Rows from block 2 of the audio encoder, named by matrix and row number. Each number is 128 + 32 x the weight over its row's rms, rounded and kept within 0 to 255. All counts start at 0.
# c30: last pointwise conv (encoder.blocks.2.c3.0.weight, 320x320x1), inputs 160-319
c30.26 [ 58 190 173 137 151 124 139 155 159 127 140 111 134 143  68 146 160 131 111 164  75 167 149 126 130 117 117  93 120 147 154 140 162 173 155 112 142 113 126 164 141 125 178  73 125  59 113 160 152 121 135 134 156 132 160 168 127 123 153 166 155  97 114 107 169 171 113 177 116 137 172 135 190 156 140 170 106 105 131 135 132 159 150 133  95 160 103 159 144 124 143 129 156 117 147 118 141 119 134 195 132 119 162  94 154 121 141 145 147 179 139 120 115 128 175 142 131 153 158 126 137 135 147 158 146 118 103 162 109 119 132 169 129 161 148  85 169 110  85 152 110 166 169 122  79 166 128 187 192  34 169 159 145 124 141 134  97 215 118 134]
c30.27 [154 127 126  82 112  86 149 147 182 115 151 112 161 181 129 112 165 115 138 189  80 156 145 105 155 140 104 146 101 173 170 109 163 158 131 126 137 118 136 146  98 126 123 124 131 189 152 138 143 120 158 116 184 133 136 131 173 111 213  96 153 129 158 135 133 138 161 141 129  85 147  92 105 136 112 174 123 103 132 105 156 194 121 128 120  93  89 139 119 157 145 132  95 168 101 109 118  42 157 135 160 123  97  87  62 138 168 111  92 119 102 155 136 112 144 132 160 124 176 134  99 148 112 126 151 139 128 117 168 101 135  99 142 176 125  90 174 114 158 110 130  92 135 110  99 131 185 111 132  88 142 148 121  94 170 128  87 126 125 131]
c30.28 [120 119 145 151 132  92 124 153 151 110 119 152 130 188 144 107 151 130  93 124 122  89 120 106  93 132 141 140 150 148 170 166 166  92 132 141  85 105  95 114 146 156  37 128 125 156 188  88 111 123 140 100 121 150  89 106  86 144 176  80 122 103 140  79 114 177 159  91 135 200  45  96  47 125 123  92 102 142 150 134  97 173 134 146 160 135 170 205  73 171 154 131 136  88 133 155  99 182 148 118  76 159 138  85 104 105 152 128  85 124  47 135 139  81 129 144 137 162 135  93 104 113 128 184 107  93 160 154 141 124 106 126 164 170 132 112  87 138 169 121 145  82  91  56  85 136 187 166 162 171 101 122 169 135 166 103 184 162 140  64]
c30.29 [125 127 127  99 172 123 123  97 145 122 131 124  67 121 109 186 143 117 140 123 131 195 117 148 110 116 114 128 119 112 129 113 159 130  83 187 121 122  77 100 100 113 116  98 115 117 115 162  97  88 113 153 114 186 204 125 188 132  98 104 147 155 155 142 139  46 118 121 132 121 130 156  94 135 143 130 119 126 132 122 154 165  66 110 117 125  71 162 110 136 166  79 159 123 137 125 108 115 162 145 119 139 151 112 105 181 162 131 144 169 118 170 116 133 103 137  82 147 151 166 182 127 141 122 140 129  73 129 137 199 118 138 138 134 140  97 122 159 148 121 108 101 160 165 189 142 153 141 125 108  82 174 152  91 120 157 144 112 105 104]
c30.30 [164 153 132 101 106 140 135 103  43 127 122 141  68 130  85 136 124 128  96 112 109 118 162 135 173 112 141 164 143 123 122 126 123 158 139 157  65  84  69 131 146 112 156  72 121 113 143 102 167 140 161  97 122 128 117 125 120 161 144 134  83 135 113 131 166 139 143 103  94  79 126 145 102 112 171 113 128 142 127 141  92 114 116  74 175 103  73 171 195 135  99  87 197 130  69 162 121 103 154  66 142 128  88  99 118  72  86 160 147 137 135 155 185 118 141 119 107 114 122  93 133 137 129 138 170  94 167 125 113 135 108 133 116 114 123 142 142 113  91 156 107  48 142 136 128  80 156 127 119  85 102  64 223 118 126 150 151 104 147 174]
c30.31 [120 152 131 159 161 103 171 136 177 141 168 147 126 136  53 162 151 119 107 175 114 185 129 173 139 135 122 108 159 145 141 172 131 132 147 135 117 160 133 150 132 118 139 120 158 114 135 205 145 186 118 129 160 137 141 154 165 160 113 142 184 111 185 101 157 158 157 122  95 146 164 139 136 180 150 164 118  89 131 156 138 181  87 147 137 154 156 135  98 146 157 165 187 101 109 173 121 139 184 104 117 126 134 178 128 147 130  96 147 146 126 151 109 126 119 138 114 146 146 119 113 161  77 123 174 105 144 118 135 129 161 132  94  92 172  98 151 113 116 227 181 189 126  76 115 143 136 137 150 121 113 169 100 131 163 131 131 202 167 146]
c30.32 [ 78 127 107 130  99 100  90 190 162 121 141  99  99 116 141 100 154  67 148 188 145 203 106 139 134 159  75  82  95 135 126 149  87 176  83  87 114 164  91 127 122 165 102 125 121 175 110 125  95 148 107 160 106  82 135 132  89 136 101 122 135 148 116 109 131 193 155 127 145 106 115 163 111  88 151  61 139 124 128 165 112 111 150 156 154 145 197 131 108 100 114 132 173 165 120 140 136 111 135 134 174 149 128 168 123 131 166 126 122 153 160 138 170 155 123  65  94 108 186 131  73 109 163 154 166 105 133 105  89 101 165 144  87 149  40 114  90 113  93 112 152 110 101 160 183 123  90 107 144 139  87 139  76 133 140  80 143  73 177 139]
c30.33 [140 141 140 121 104 164 136 140 120  87  81  99 185 137 123 124  99 102 123 142 147 120 144  93 160 168  94 161 133 170 140 146  82 101 152  62 136 161 103 208 125 132 169 158 115 104 114 123 133 182 102 163 163 157 126 125 131 154 175 161 159  92 131 131 185 152 140 130 105 179 175 160 135  93 139 116  81 149 129 118 138 126 192 178 161 143 184 153 180  43 137 154 129 127 112 138 123 120 119 109 156 119 129 151  86 177 194 147  84 138 131 126 119 124 154 164 132 159 168 116 108 156 141  88 135 116 133 153 139 149  93 183  59  80  96 140  85 157  94  51 137 127  93 122 140 176 152 168 143 119 158 155 150 123 133 119 161  90 186 149]
c30.34 [ 85 117 129 126 178  92 137 121 133 123 139  78 140 107 125 129 170 131 123 171 114 125 141 123 150 128 132 114 138 126 105 186 137  63 144 166 152 124 110  97 119 138 132 147  96 105 152 133 141 108 157 188 210 148 126 139 166 109 124 149 131 140 113 130  72 164 147  81 106 138 192 135 143 138 109 186 106 112 100 122 139 122 168 106 115 124 119 122 135  40 116 127 183 170  73 143  95 141 155 142 106 169 153 149  64 109 154 138 115 136 134 157 120 110 179 151 114 150 119 118 134 182 114 125  97 112 165  78  97 112 106 120 159 129 180 145 123  91 132 193 149 144 118  99  83 158 123 149 138 105 120 145 142  81 116 160 164 133  57 138]
c30.35 [ 91 107 164 111 167 115 151 134 156 104 157  89 161 156 124 144 168 175 122 119  59 142 176 118  89 163 153 158 134 120 126 155 129  99 110 114  91 134  93  92 127 161 103 139 145 202 130 116 105 102 101 114 141  63 140 131 126 152 131 139 117 162 119  65 173 118 134 104  80 101 131 126 110 120 148 132 150 178 159 108 118 117  96  81 166 126 104 124 103 130 110  95 172 112  65 114 120 164 134  94 126 101 108 144  98 102 160 105  78 125 139 111 150 127  73 132 164 111  79 138 149 164  60  88 152 112  92 121 123  94 166 175 141 109 119 103 146 129 107 161  97 109 120 166 116 118 147 100 181 114  92  74 167 105 119 178 123 157  95 111]
c30.36 [ 43  91 120 139 100  51 126 104 153 126 150 112 125 119 134  99 142 135 143 138 103  60 143 182  83 132 204  68 158 114 172 109 106 112 132 137 141  85  72 177 134 141  98 147  98 125 187 133 137 133 132 166 149 126 149 131 153  88 191  90 114 140 113 109 158 163 144 135 172  76 119 159 171 140 114 161 139 173  85 128 184 107 116 133  87 136 206 113  53 148  95 137  93 130 147 143 145 110  81  84 133 147 129 129 120 194 126 185 176 170 127 105 100 107  99 120 119 114  92 123  86 165  99 141 113 107 112 116 118  82  94 126  98 181 124 126 134 104 157  87 160 164 142 125 115 162 136 132 130 130  93 139  88 142 104 115 137  91 112  63]
c30.37 [114 195 133 104 111 100 158  80 129 133 119 103 148 124  82 189 128 168 168  86  99 129 115 104 119 125 129 149 130  72 119  86 128  66 138 140 135 136 117 143 186 217  69 136 129 144 131 154 118 134 147 163 143  88 144 147 138 120  97 144 115 198 164 125  64 110  90 147 132 132  89 142 132 206 119 146 102  96 145 156 123 130 122 112 140 134  87 103 128 136 134 144 149  74  86 116  67 142 128 133  94 154 168 137 130 113 122 141  80 152 109  90 147  97 115 103 150 184 132 174 119 160 156 166  81  84 113  85 166 128 118 150 157  86 145 131 154 135 124 129 115 154 147 117 148  68 104 116 137 182 148 147 153 105  99 158 181 108 170 114]
c30.38 [148 132  81  87 124 104 158 113 144 129 161  97 112  56 112 178 187 120 118 146 119  84 119 165 128  89 116 105 158 108 144  97 118 128 153 158 129  71 148  90 109 132  93  84 133 168 101 138  88 100 124 151 123 122 154 108  86  82 140 165 184 131 160 118 171  56 144  63 128 155 123  53 136 132  98 114 130 141 137 128 107 135 172 125 126 147 150 178 144  94 165 124 104 111 133 153  82 151 114 135 132 177 132 128 147 126 179  93 159 175  82 128 169 101  98 135 135 102 141 114  97 145 159 148 145  91  66 116  97 139 138 166 133 125  97 158 178  84  95 147 152 110 165 225 117 145 168 101  79 146 104 189 144 126  97 150 146 135 115 124]
c30.39 [ 71 132 156 169  96 147 150 106  86 181 137 105 141 162  54 157 175 131 171 143  88 168 157 118 166 157 171  84 195 154 119 114 159 184 138 102 160 179 131  99  96 122 150 113 190  79  88 149 123  97 151 138 189 156  86 170 149 174  86 163 195 119 166 135 205 127 109 174 123 102 118  97 142 161 175 163 146 141 146 115 172 182 118 144 140 131 128 172 102 156 179 107 184 160 124 141 142 117 149 159  85 162 133 124 124 163 138 183 146 148 135 114 176 169 144 176 193 185  90 174 139 200 142 124 121 103  90 129 126 126 146 155 157 151 194 104 148 103 127 165 146 165 111  68 111 168 134 144 172 113 172 125 148 145 122 136 174 144 172 103]
c30.40 [119  94 147 126 172 126  56 133 121 142 121 145 184 164 105 138  50 179 140  97 150 104 124 160  89 192 136 137 106 104 149  99 194 126 138 125 164 158 113 121  95 154 150 161 165  74 181  67 131  84 129 133 166 103 159  77 172 104  70 144 122 138 152 138 142 100 152  91 100 111 158 131 168 130 158 100 177 146 149 116  95 106  99 141 119 108 188 107 200  96 158 156  98 106  85 106 112  73 141 119  76  93  75 149 112  55 151 154 178 121 134  96  81 132 155 141 144 163 111 110 142 166 111 157 101 151 113  86 129 149 163 144 127 117 129  94 154  78 183 150  84 130 113 116  99 121 108 148  91 119 131  63 136 145 142 169  99  69  78 120]
c30.41 [154 165 130 136 130 101 168 109 160 121  78 104 128 136 155 137 146 109  94 102  79 119 116 119 167 171 128 124  89 103  70 172  80 105 175  76 128 137 143 114 162 120 115  77 100 131  80 116  88 108  82 130 125 110  98  75  85 149  70 112 156 146 151 153  82 102 128 145 115 143 121 119 151 115 102  92  89  89  91 159 130 106 115 152  99 101 173 112 112  87 178 124 145 146  92 134  66 157  96 103  97  64 151 131 186 138 114 136 170  69 108 134 131 156  90  94 162  87 143 171 130 131 126 195 133 129  83 167 112  92 169 100 116 110 101 139 127  90 146 145 132 137 125  77  90  72  70  87 153 168 107 116  91 185 125 131 120  63 114 153]
c30.42 [166 124  98 148 174 126 101 129  96  92  91 100 141 158 228 173 137 125 112 162 154 146 118 149 200 136 150 131 143 126 122 148  68 132 163  91 128 164 155 119 119  73  87  70 114 119 124 188 128 152  78 126 126 123  95 124 108 193 122 102 100 105 118 139 166 171 148 123 142 118 148 129 158  73 113 143  72 103 170  53 113 139 127 190  94 131 112 143 159  85 108  76 181 152 169  95 156 112 129 157 110  90 138 145 173  71 100  79 143 126 164 158  91 154 128 154 120 126 132 116  85 165 112 125 163 125 120 148 131 206  87 120 126 141 178 127 128 118 131 131 125 133 136 119 149  94 118  81  84 183 124 141  66 120  64 144 117 120  45 154]
c30.43 [134 126 115 133 119 137 122 131 151 102 115  91 165 134 101 119 169 122 121 115 163 116 117 104 164 131 168 127 128 237 160 122  95 155 135 160 146 144 155 217 131 128 100 153  95 152 144 156  79 122 163 133 145 126 149 148 164 103 142 179 186  84 148 175 173  99  76  68 119  78 117  95 207 104 105 115 144 130 135 156 118  99  95 113 110 134  95 164 156 167 189 148 170 152 151 160 168 156 138 131 150 115  80 137  97 148 151 160  93 167 155 133 164 118 139 146  98 104 121 136 162 114 109 142 128 159 158 204 162 125 170 121 154 152 165 161 144 104  91 172 142 118  95 137 103 151 139  88 131 136 107 162 147 125 114 142 184 141 123 116]
c30.44 [ 88  90 110  99 104 169  85  86  80 135 148 100 110 153 138 155 114 113  96 136 115 146 154 169 180 164 113 184  99 124 138 126 179 134  86 150 102 134 133 128 150  94  51 146 131 178 160  79 173 169 129 114 132 144 108 172 139 177  95 105 134 169 197 187 116 119 112 103  98 152 100 131 115 147 171 116 156 127 144  87 144 123 144 158  87 174  85  71 116 151 136 128 171 127  79  99 157 132  94 142  69 165 119 104 161  77  84 127 101 143 157  59 110 138 138 151 125 120 167 171 186 107 113 105 228 148 126 122 125 179 104 152 140  88 112 155 128  99 125 140 150 175 165 147 115 116 101  89  65 131 167 127 101 146  77 108 123 129 133 103]
c30.45 [138  62 161  44 101 183 169 105 133 158 123 117 125 131  99  70  87 131 128 188 167 130 119 132  90 171 129 176 151 144 111 128 170 124 186  76 163 121  87  78  91 130 164 117  91 151  96  98 158  86 140 195 142 153 115 137 174 191 173 131 139 149 119 167 164 135  87 136 122 138 153 114  98  94 143  92 130 113 107  83 130 124 136 185 112 136 102 101 139 155 135 143  77 133 171 160  63 184 109  88 122 124 161 121 141 142 147 130 112  62 196 136 163 139 143 103 101  91 148 184 149 160  98 131 153 176 133  71 142 129  98  90 105 118  79 114  76 157 173 118 119 172 133  84 123 105 120 146 140  97 117 109 120 105 119 141 124  87 110 166]
c30.47 [112 136  88 114 133 150 135 201 136 144 165 138 105 119 129  98 110 165 136 117 154 167 111 165 163  98 137 119 133 101 151 124 131 161 108 113 162 126 102 111 108 142 120  83 123 110  55  71 131  62 126 138 135 165 118 184  93 145 130 148 108 105 116 166 112  79 128  93 126 111 121 160 144 142 142 132 125 132 132 114 133 119 136 143 137  95  96 150  82 152 144  93  90 116 135 109  85 185 154 108 141 119 159 168 167 109 111 102 120  50 131 108 128 159 129  73 136 107 189 106 113 128 121 114  67 114 157 136 113 110 141 128 119 130 178 117 141 148 100 143  92 181 159 131  97 107  97 139 104 141 121 105 128 157 157  94 105 131 130 147]
c30.48 [ 58 150 163 119 182  98 142 147 184 116  86 135  92 173 137 114  93 124 108 103 161  90  62 156 117 129 136 129 118 119 119 104  73 139  94 115 115 161 122 183 103 157 166  64  92 172 149 138 145 197 146 174 129 113 102  94 101 162 132 152 122 140 141 121 202  59 116 129 202 149 147 124 185 135  89 133 139  94 137  46  43  66 129 103 114 102 153 118 148 160  89 138 117 129 164 163  70  99 107 123 149  44  32  87 118 125  58 116  55 187 133 154 117 168  76 118 142 130 111 107 126 155 106 133 154 100 165 155 106 154 179 168 115 106 101 184 152 109 112 140 142  99 113 182  49 148 125 175 122 129  92  98 178 109  99 132 139 122 106 108]
c30.49 [125 134 101 146  86 124 106 113  94 160 120 131 136  75 101 121  88 109 128 148 131 114 112 137 109 179  77 139 132 132 124  72 165 111 168 112 137 149 113 123 101 122 122 127 168 155 108 149 125 196 134 178 103 124 105 127 182 114 173 107 164 124 166 152 124  99 136 155 112 141 137 101 150 158 117 117 129 105 122  99 197 141 106  96  77 157 134  71 151 139 151 127 102 137 135 148 177 130 137 143 123 113 137  69 128 119 134  42 131 124  98 110 114  95 147 121 102 141 110 179 123 145 140 125  79 141  78 115  87 122 174 151 177  85 146 157 142 163 103  67 174  89 113 142 126  69 125 157 115 145  77 108 125 161 143 161 112 133 146  93]
c30.50 [141  97 119 141 117 127  99 113 153 166 130 121 140 117  83  87 137 162  69 130 122 134 143 152 115  91 145 164 172  91 165 174 146  94  88 159  97 121 126 168  99  89  98  47 104  93 166  93 144 189  91 136 141 134 193 115 153 182 145 168 119 118 151 101  89 131 131 141  96  82  81 117  89 129 129  70 171 130  94 105 106 162  46  69 154 184 165  98 132 140 112  77 124 163 141 124 139 101 162 122 142 118 141 120 131 122  67  98 148  54  82 172 123  94 180 113  96 114 173 109 116 134 122  91 118 123 150  84 151 115 132 116 107 120 174 155  80 102 100 118 132 144 115 126 152 163 117 118 189 104 124 180 128 136 147  91 132 113 125 118]
c30.51 [132 132  97  79 128 129 102 180  70  88 114 113 146 127  98 168  70 140 141 116 205 163 135 135 146 153 144 129 139 133  89 117  69 121 124  60  92  42 124 107 134 112 174 115 139 132 143  41 161  48 172 105 148 164  87 109 128 153 157  87  96 109 103 158 101  97  82 148 147 198 107 141 132 121 143  82 135 155 123 129 127 125 124 136 109 142 125 137 119  87 167 126 166  81 148 139  96 118 112 144 125 150  87 159 144  85 126 132 124  69 182 114 181 143  85 162 104 108 124  87 114 112 175 154 152 133  70 163 152 101 127 124  35 102 105  75 108 143 110 128 151 142 112 148  90  95  99 135 111  54 173 144 141 129 102  75 136 157 109 152]
c30.52 [ 85 101 156  74  84 162 117 163 162 114 143 120 145  83  94 120 121 170 128 124 147 160 142 107 125 150 131  74 166 213 178 116 111 126 185 110 127 166  86 126 134 153 156 102 140 110 137 114 134 121 135 181 140 116 134 150 141 156 130 148 100 144 170 192 132  63  99 152 153 132 141  97 128 167 123 177 115 150  83 124 154 147  90 158 153 166 193 180 138 125 164  92 106 170 178 132  63 166 202 133 183 161  97 145 187 169 158 119 135  85 116 141 167 175 102 156 134 135 169 151 151 133 135 134 178 102 135 122 142 153 121 161 100 114 135 178  91  61 121 160 160 181 159  83  86 142 139 162 169 107 132 103  86 138 138 147 150 126 168 145]
c30.54 [113 172 142 153 134 127 144 137 174 162 144 115 137 103 105 137 128 164 159 139 151 122 153 132 178 174 142  97 149  81 121 110 135  74 166  97 119 147 162 170 108 146 135 113 148 151 162 131 116 107  93  83 158 142 111 143 130 132  86 118 110 146 117 101 132 220 115 140 145 116 113 106 139 112 161 139 121 115 158 205 164 111 108 144 134 128 103 100 123  97 139 169 157  73  87 183 115  77 120 131 139 108 105  98  81 166 158 124  49 161 125 130  79  97 150 146 144  98 117 145 107  98 128 113 140 105 167  95 119 153 111 152 124 146  69 141 107  82 102 154  95 145 103 144 125 143 138  77 129 151 185 147 150  79 197  83 170 118  63 159]
c30.55 [140 149 116 109 173 144 119 123  94 131 106 140  84  85 116 145 117 110 140 140 171 125  88  79  66 167 155  97 115 112 140 118 145 164 127  53 131 137 155 112  97 155 105  94  79 132 102 152 120 137 141 183 151 112 112  85 167  85 135  83 111 199 116 122 107 142 144 123 113  96 196 150  87 123 141 160 114 147  95  66 141 103  67 156  92  83 125  80 122  84 139 146  97 135 103 119 101  94 123 149 114 111 119 169 148 127  74 138 159 119 122 154 189 120 153  91 153  71 127  97 171 153  83 101 162 117 158 145 175 100  80 121  63 149 194 139 134 132 139 104 104  97 158 114  93 142 196 156 124 130 148 141 190 149 115 134 140 128  66 114]
c30.56 [143 110 102 106 177 138 161 163  49  93 170 154 106 149 117  66 135 150 145 140 129 173 106 153 198  89 124  98 126 189 155 132 173 103 142 130  79 147 116 103 126 145 138 173 151 140 118  80  89 161 169 115 155 132 174 111  80 132 132 149  87 136 157 163 161 130 130 173 107 112 152 139  96  55 130 107 143 132 120 166 125 164 143 115  72 147 104 101 138 154  92 156 103  16 151 104 118 117 135 150  56  97 143 155 174 109 112 158  88 161  76 138 137 162 134 126 133 161 174  78  94 138  99  68 177 102  74 138  83 150 100  64 103 146 163 103 130  60 107 139 138 132 164  70 140 121  86 164 130 103  94  92 113 142  98 146 102 171 123  90]
c30.57 [ 80 151 172 130 114 116 140  88 159 139 131 105 142  81 100 174  98 117 118 154 123 115 125  95  76 161 138 152 127 189 149 130 134 121 155  96 169 141 171 125  99  69 147  96 137  73 132 148 131 172 118 112 126 131 128 121 154 128 154 127 125 160 165 100 156 141 160 105 106  97 136  95 141 122 148  94  51 160 140 109 195 112 111  87 101 149 111 124 114  76 154 126 137 154 168 125 210 103 141 138 136  81 105 136 127 140 118 121 108  84 119  54 136 140 127 170 134  77 153 160 170 147 154  81 176  93  79  97  98 140 106 104 107 121  99 166 154 100  92 126 166 137  75 149 121  87 103 166 108 164 173 172 111 110  74 132  95 119  51 149]
c30.59 [114 149 177 132 133 153 142  99 158 120  93 122 119 213 187  85 148 128 147 101 128 148 147 154  96 158  96 113  92 144 102 123 112 139 207 171 171  89 159 128 110 117 104  96 141  49 152 101 142 115 154 151 126 159 121 150 153  66 152 116  78 174  80 125 106 148 131 140 160 122 151 117 134 125  98  67 118 120 114 167 133 106 152 152 177 191 134 152 150 117 168 130 134 148 159 127 127  68 128 105  86 160  84 144 108 139 104 107 132 137 105 141 105  66  85 153 125 122 103 119 150 105  74  94 155 152 141 120 126 148 141 134 145 162 117 145 182 122 183 125 184 180 132 133 187 136 149 127 139  97  96 132 179 110  93 115 118 115 165  79]
c30.60 [ 34 131 121 102 126  83 124 109 140 126 104  83  72  84 158 131 133 146 100 122 122 101 139 132 149 121 140 110 145 102 147 100 155 112 136 154 147 113 129 129 121 147 177  37 130  72 134 126  88 172 164 123  76 124 134 158 144 123 174 135 123 173 121 121 154  69 120  76 115 141 145  99 105 137 119  93 137 178 113  85  98 148 137 132  68 143 159 164 135 113 139 129 169 127 180 151  80 136 126 154 130 109 177 117 145  99 132  65  91 102 118 104 110  79 163 152 131 150 124 151 147  74 159 101 172 130 175 169 141 140 105  84 151 142 153  90 139 130  89 164  95 128  82 133  95  82 107  99 122 130 170 191 110 135 177 116 135 124  96 139]
c30.61 [126  76 176 122 142 131 151 140 153 155 169  81 147 174  75 148 124 135 161 135 147 211 128 145  92 119 146 123 166 148 161 130 116 133 144 107 129 172 129 190  84 132 143 161 183 104 126 125 156 136 137 149 162 112 141 179 160 136 172 138 176 133 129 200  92 148 103 126 161 101 151  71 115 118 168 140 120 124 153 140 130 159 115 170 130 176 184 152 144 111 124 101 115 199 146 159 124  90 136 125 159 207 126 144 150 105 148 139 153 145 126 101 135 141 119 156 148 180 121 118 157 149 133 111 150  83 113 161 143 161 126  99 131 158 153 154 160 112 145 146 178 152 144  84  82 125 125 180 181 142 136 155 101 160 128 150 175 143 105  97]
c30.62 [119  68 140 145 128 117 110 157 184 122 106  91 174 143  90 165 135 143 128 183 119 195 159 154 155 163 152  98 139 183 186 133  80 120 138  75 134 133 124 155  98 192 174 150 133 128 149 100 115 105 139 160 145 147 113 158 142 163 126 148 169 132 175 161 125 152  91 111 146  92 161 100 104 114 134 103 127 144 148 121 140 131 123 182 115 162 154 145 156  54 130  88 160 177 142 146  75 127 144 200 168 146 147 129 158 171 155 150 155 114 134  75 150 142  94 188 162 208 188 123 158 119 159 131 118  95 129 171 141 141 146 104 142 153 181 160 148  92 107 159 165 150 157  79  90 163 151 146 142 133 168 142  91 156 172 154 160 122 148 128]
c30.63 [ 85 117 153 143 140 136 115 137 125 150 141 117 139 141  50 111  93 154 179 154 127 248 162 122 211 192 174 135 161 178 168 109 150 102 133 139 110 122 112 129  81 115 122 122 152 134  92  95 130 123 122 130 116  83  94 132 130 120  93 150 142 127 139 184 101  73 162 128 109 148 172  97 140 124 131 136 106 163 118 173 167 150  96 141 131 144 120 152 141  68 139 119 127 136  83 144  50 102 153 158 161 174 103 192 108 135 165 150 153 118 162  66 158 136 129 178 127 164 161 164 172 179 130  96 175 116 129 136 128 141 122 146 179 169 163 159 188  96 125 180 131 150 133 102  74 163 137 174 149 149 150 122 101 176 183 129 148 181 164 175]
c30.65 [161  70 107  53 136 162 121 161 189 133 126 140 136 113 171 128 161 102 128  93 148 145  90 108 113 130 166 182 123 121 113 108  84 119 161 173 172  75  89 151  97 145 109  95  70 131 154 125  77 172 150 190 148 156 186 119 131  96  97 136 127  76 116 118 152 117 160 142 151 143 106 141  83 140  78 125 159 130  91  95 157  89  45 118 136 155 172 116 120  73 169  75 121 143 132 129 128 118 143  89  76 127 129 127 109 139 151 107 129  75 117 144 125 107 209 171 163 129 151 179 144  81 114 143 145 166 146  97 103 105 148 132 111 162 107 121 181  95 176 139 138 154 125 153 147 101  97 145 134 151 138 150 105 141 145 119 167 162 102 137]
c30.66 [ 61 154 191 178 118 114 104 125  98  69  85 141  85 166 213 124 127 170 123 136  83 125 135  94 104 184 152 177 122 185 111 111 174 153 126 166 177 132  80 124 117 123  88  79  57 169 130 118 138 144 161 117  78 118  79  71 122  87  89  87 138  99  67 176 124 119  93 132 152 130 120 130 114 130 141 151 158 119 116 173 120 108  86 132 101 180  86  70  84 128 126 152  25 117 127  97 149 105  87 134  80 113 154 153 163 121 162 195 100 125 101 117 131 161 147 114 132 100 112 146 135 100 167 144 131 211 138 180 161 126  93 113 114 129 141 204 179 148  89 124 107 123  64 107 149 109  85  63  74 106 121 164 118  92 161 175 139 111 141 129]
c30.67 [ 91 118 137  78 139 115 133 163 119 133 130 149  96 177 110 126 119 142 122 143 119 109 109 116  92 171 112 133 159 108 147 104 137  81 181 136 109 113 112  71  99 109 130  92 145 140 179 149 122  89 105 145 107 114 130 155 150 145 136 135 183 176 140 139 100  75 128 100 143 111  97  93  54 114 131 109 122 121 152 166 119 137 206 111 166 113 140 117 148 172 132 143 114 205 115 117  99  78 110 144 127 136 109 144 118 109  99 123 180 170 162 141 109  94 122 117 141 131 173 133 134  95 170  78 179 148 144 166  79  92 116 176 124 140 122 134 131 134 138 169 166 141 128 111 155 122 117 131 165 103 110 160 187 102 123 119 140 162  98 223]
c30.68 [ 74 138 161 191 135 149 127 195 169 117 133 146 185 138 105 149 133 129 154 124 146 166 182 131 156 150 140 118 131 183 156 136 137  57 153  89 135 176 121 176  89 137 121 168 116 160 130 127 111 128 154 147 229 127 103 139  92 157 149 149 132 113 131 173 152 192 120 136 143  96 152 112 143 131 145 147 120 110 134 112 127 160 121 135 121 145 110 152 170  65 144 128 135 138 151 162  96 124 155 210 136 161 131 133  91  91 144 142 147 130 117  88 142 202  96 168 132 158 160 144 155 151 112 125 115 160 119 152 163 150 141 180 124 163 146 185 117  90 143 183 174  89 159 132  82 148 130 169 127  98 145 106  93 149 176 149 204 116 166  72]
c30.69 [109 207 106  47 140 107 151 127  81 100 164 137 126  94 110 102 171 141 166 110 164 113 146 175 137 127 139 132 116 107  95 113 139 150 113 111 133  88 159 123 114 143 152 119 128 153  75 166 185 171 144  97 146  84 197 168 127 164 113  93 199 117  83 118 110 150 118 159 106 104 131 119 128 146  87 135 178 118 158  60  68 117  80 197 120 158 136 120  25 162 150 122 140  93 159 117 148 141 127 164 130 158 110 137 160 140  85 116 110 123  99 124  63 134 127 155 156 106 110 133  89 100 111 139 129 132 108 128 189 109 132 134  86  98 129 137 155 148 118  71 157 202 146 141  76 168 137 117 146  75 162 113  93 103 131 156  81 132 106  93]
c30.71 [142 136 125 122 102  90 116 158 187 141 136 125 100 156  90 108 144 154 118 135  97 130 138 133 125 107 140 111 131 118 186 153 154 105 180 171 141 161 118 139 103 131  89 133 146 140 124 111 125 118 120 128 150  98 133  89 152 144 160 110  69 117 131  73  87  93 171  23 108 127 159 159 176 106 138  85 192 127 109 139  99 161 153  68 157 122 172 116 122 133 147 119  73 114  81 143 131 149 149 151 112 125 111 138 138 189 109 129  82 157 147 143 116 106 137 100 130 132  95 151  73 183  98 167 148 123 118  82 137 146 115 119 149 141 145 154 113 111 105 106 107 123 136 117 140 149 207 146 142 150 131 158 123 166  59 143 150 111 123  97]
c30.72 [109 152 170 124 183  92 180 199 123 164 160 122 150 135 108 138 182 109 161 152 144 195 146 109 132 147 144 137 128 225 153 135 189 115 141 103 150 112 114 159 109 162  84 170 163 120 118 108 132 146 154 114 197 117 133 126 125 132 104 189 168 120 155 150 140 122 133 142 160 129 142 134  62 138 142 107  88 130 172 136 183 200  90 138 106 113 126 148 122 121 127 137 135 103 150 161  81  91 155 177 146 114 145 134 120 158 177 130 141 109 147  98 149 154  79 159 164 122 171 121 217 197 131 137 177  94 127 134 120 106 138 148 153 152 188 141 161 111 139 159 123 170 145 125  96 162 138 163 172 118 142 101 119 173 123 109 191 160 173  94]
c30.73 [ 86 153 208 126 133 113 126 124  99 147 118 114 150 121 106 117 119 161 119 140  77 186 122 131 179  62 164 123 175 159 157  71 138 110 127 112 114 151  79 128 141 115 136 119 165  63  93 162 101 130 134 137 115 119 104  88 134 156 112 113 130  86 131 111 129 136 133  79 137  66 181  48 108 102  98 161  85  75 176 153 131 107  59  97 136 174 111  54 102 134  62 109 180 170  94 117 107  96 101 169 104 154  97  80 135 113 128 129 130 111 144 110 134 118  72 140 173 138 128 117 128 104  87 102  57  90 111 149 113 147  97 119 137 137  91  95  74 175 135 119 199 129 161 142 114 150 121 128 169 156 117 100 156  97 113 139 129 136 158 142]
c30.74 [136 144 142 122 119  76 154 101 173  85 114 129 134  83  85 101 152 134  94 168  99 145 152  93 169 139 108 107 126 147 159 166  80 104 182 124 124 137 129 153  77 128 121  94  92 141 111  87 116  61 171  96  52 128  32 142 155 145  85 167 141  92 128 132 139 172  96 141 137 105 141 138  54  93 113  78 159  88 146 147 154 183 107 124 102 169 149 184 110  86 160 120 115 149 186 134 112 144 146 124 108 124 114 117 140 179 118 126 149 108 144 150  89 124  82  86 159 129 127 130 187  94 122 128 140  83 110  88  94 137 133  85  67 134 103 117 138  96 162 105 149 103 149 144  93  94 189  13 125 161  97 162 144  83 182  70 152  84 185 164]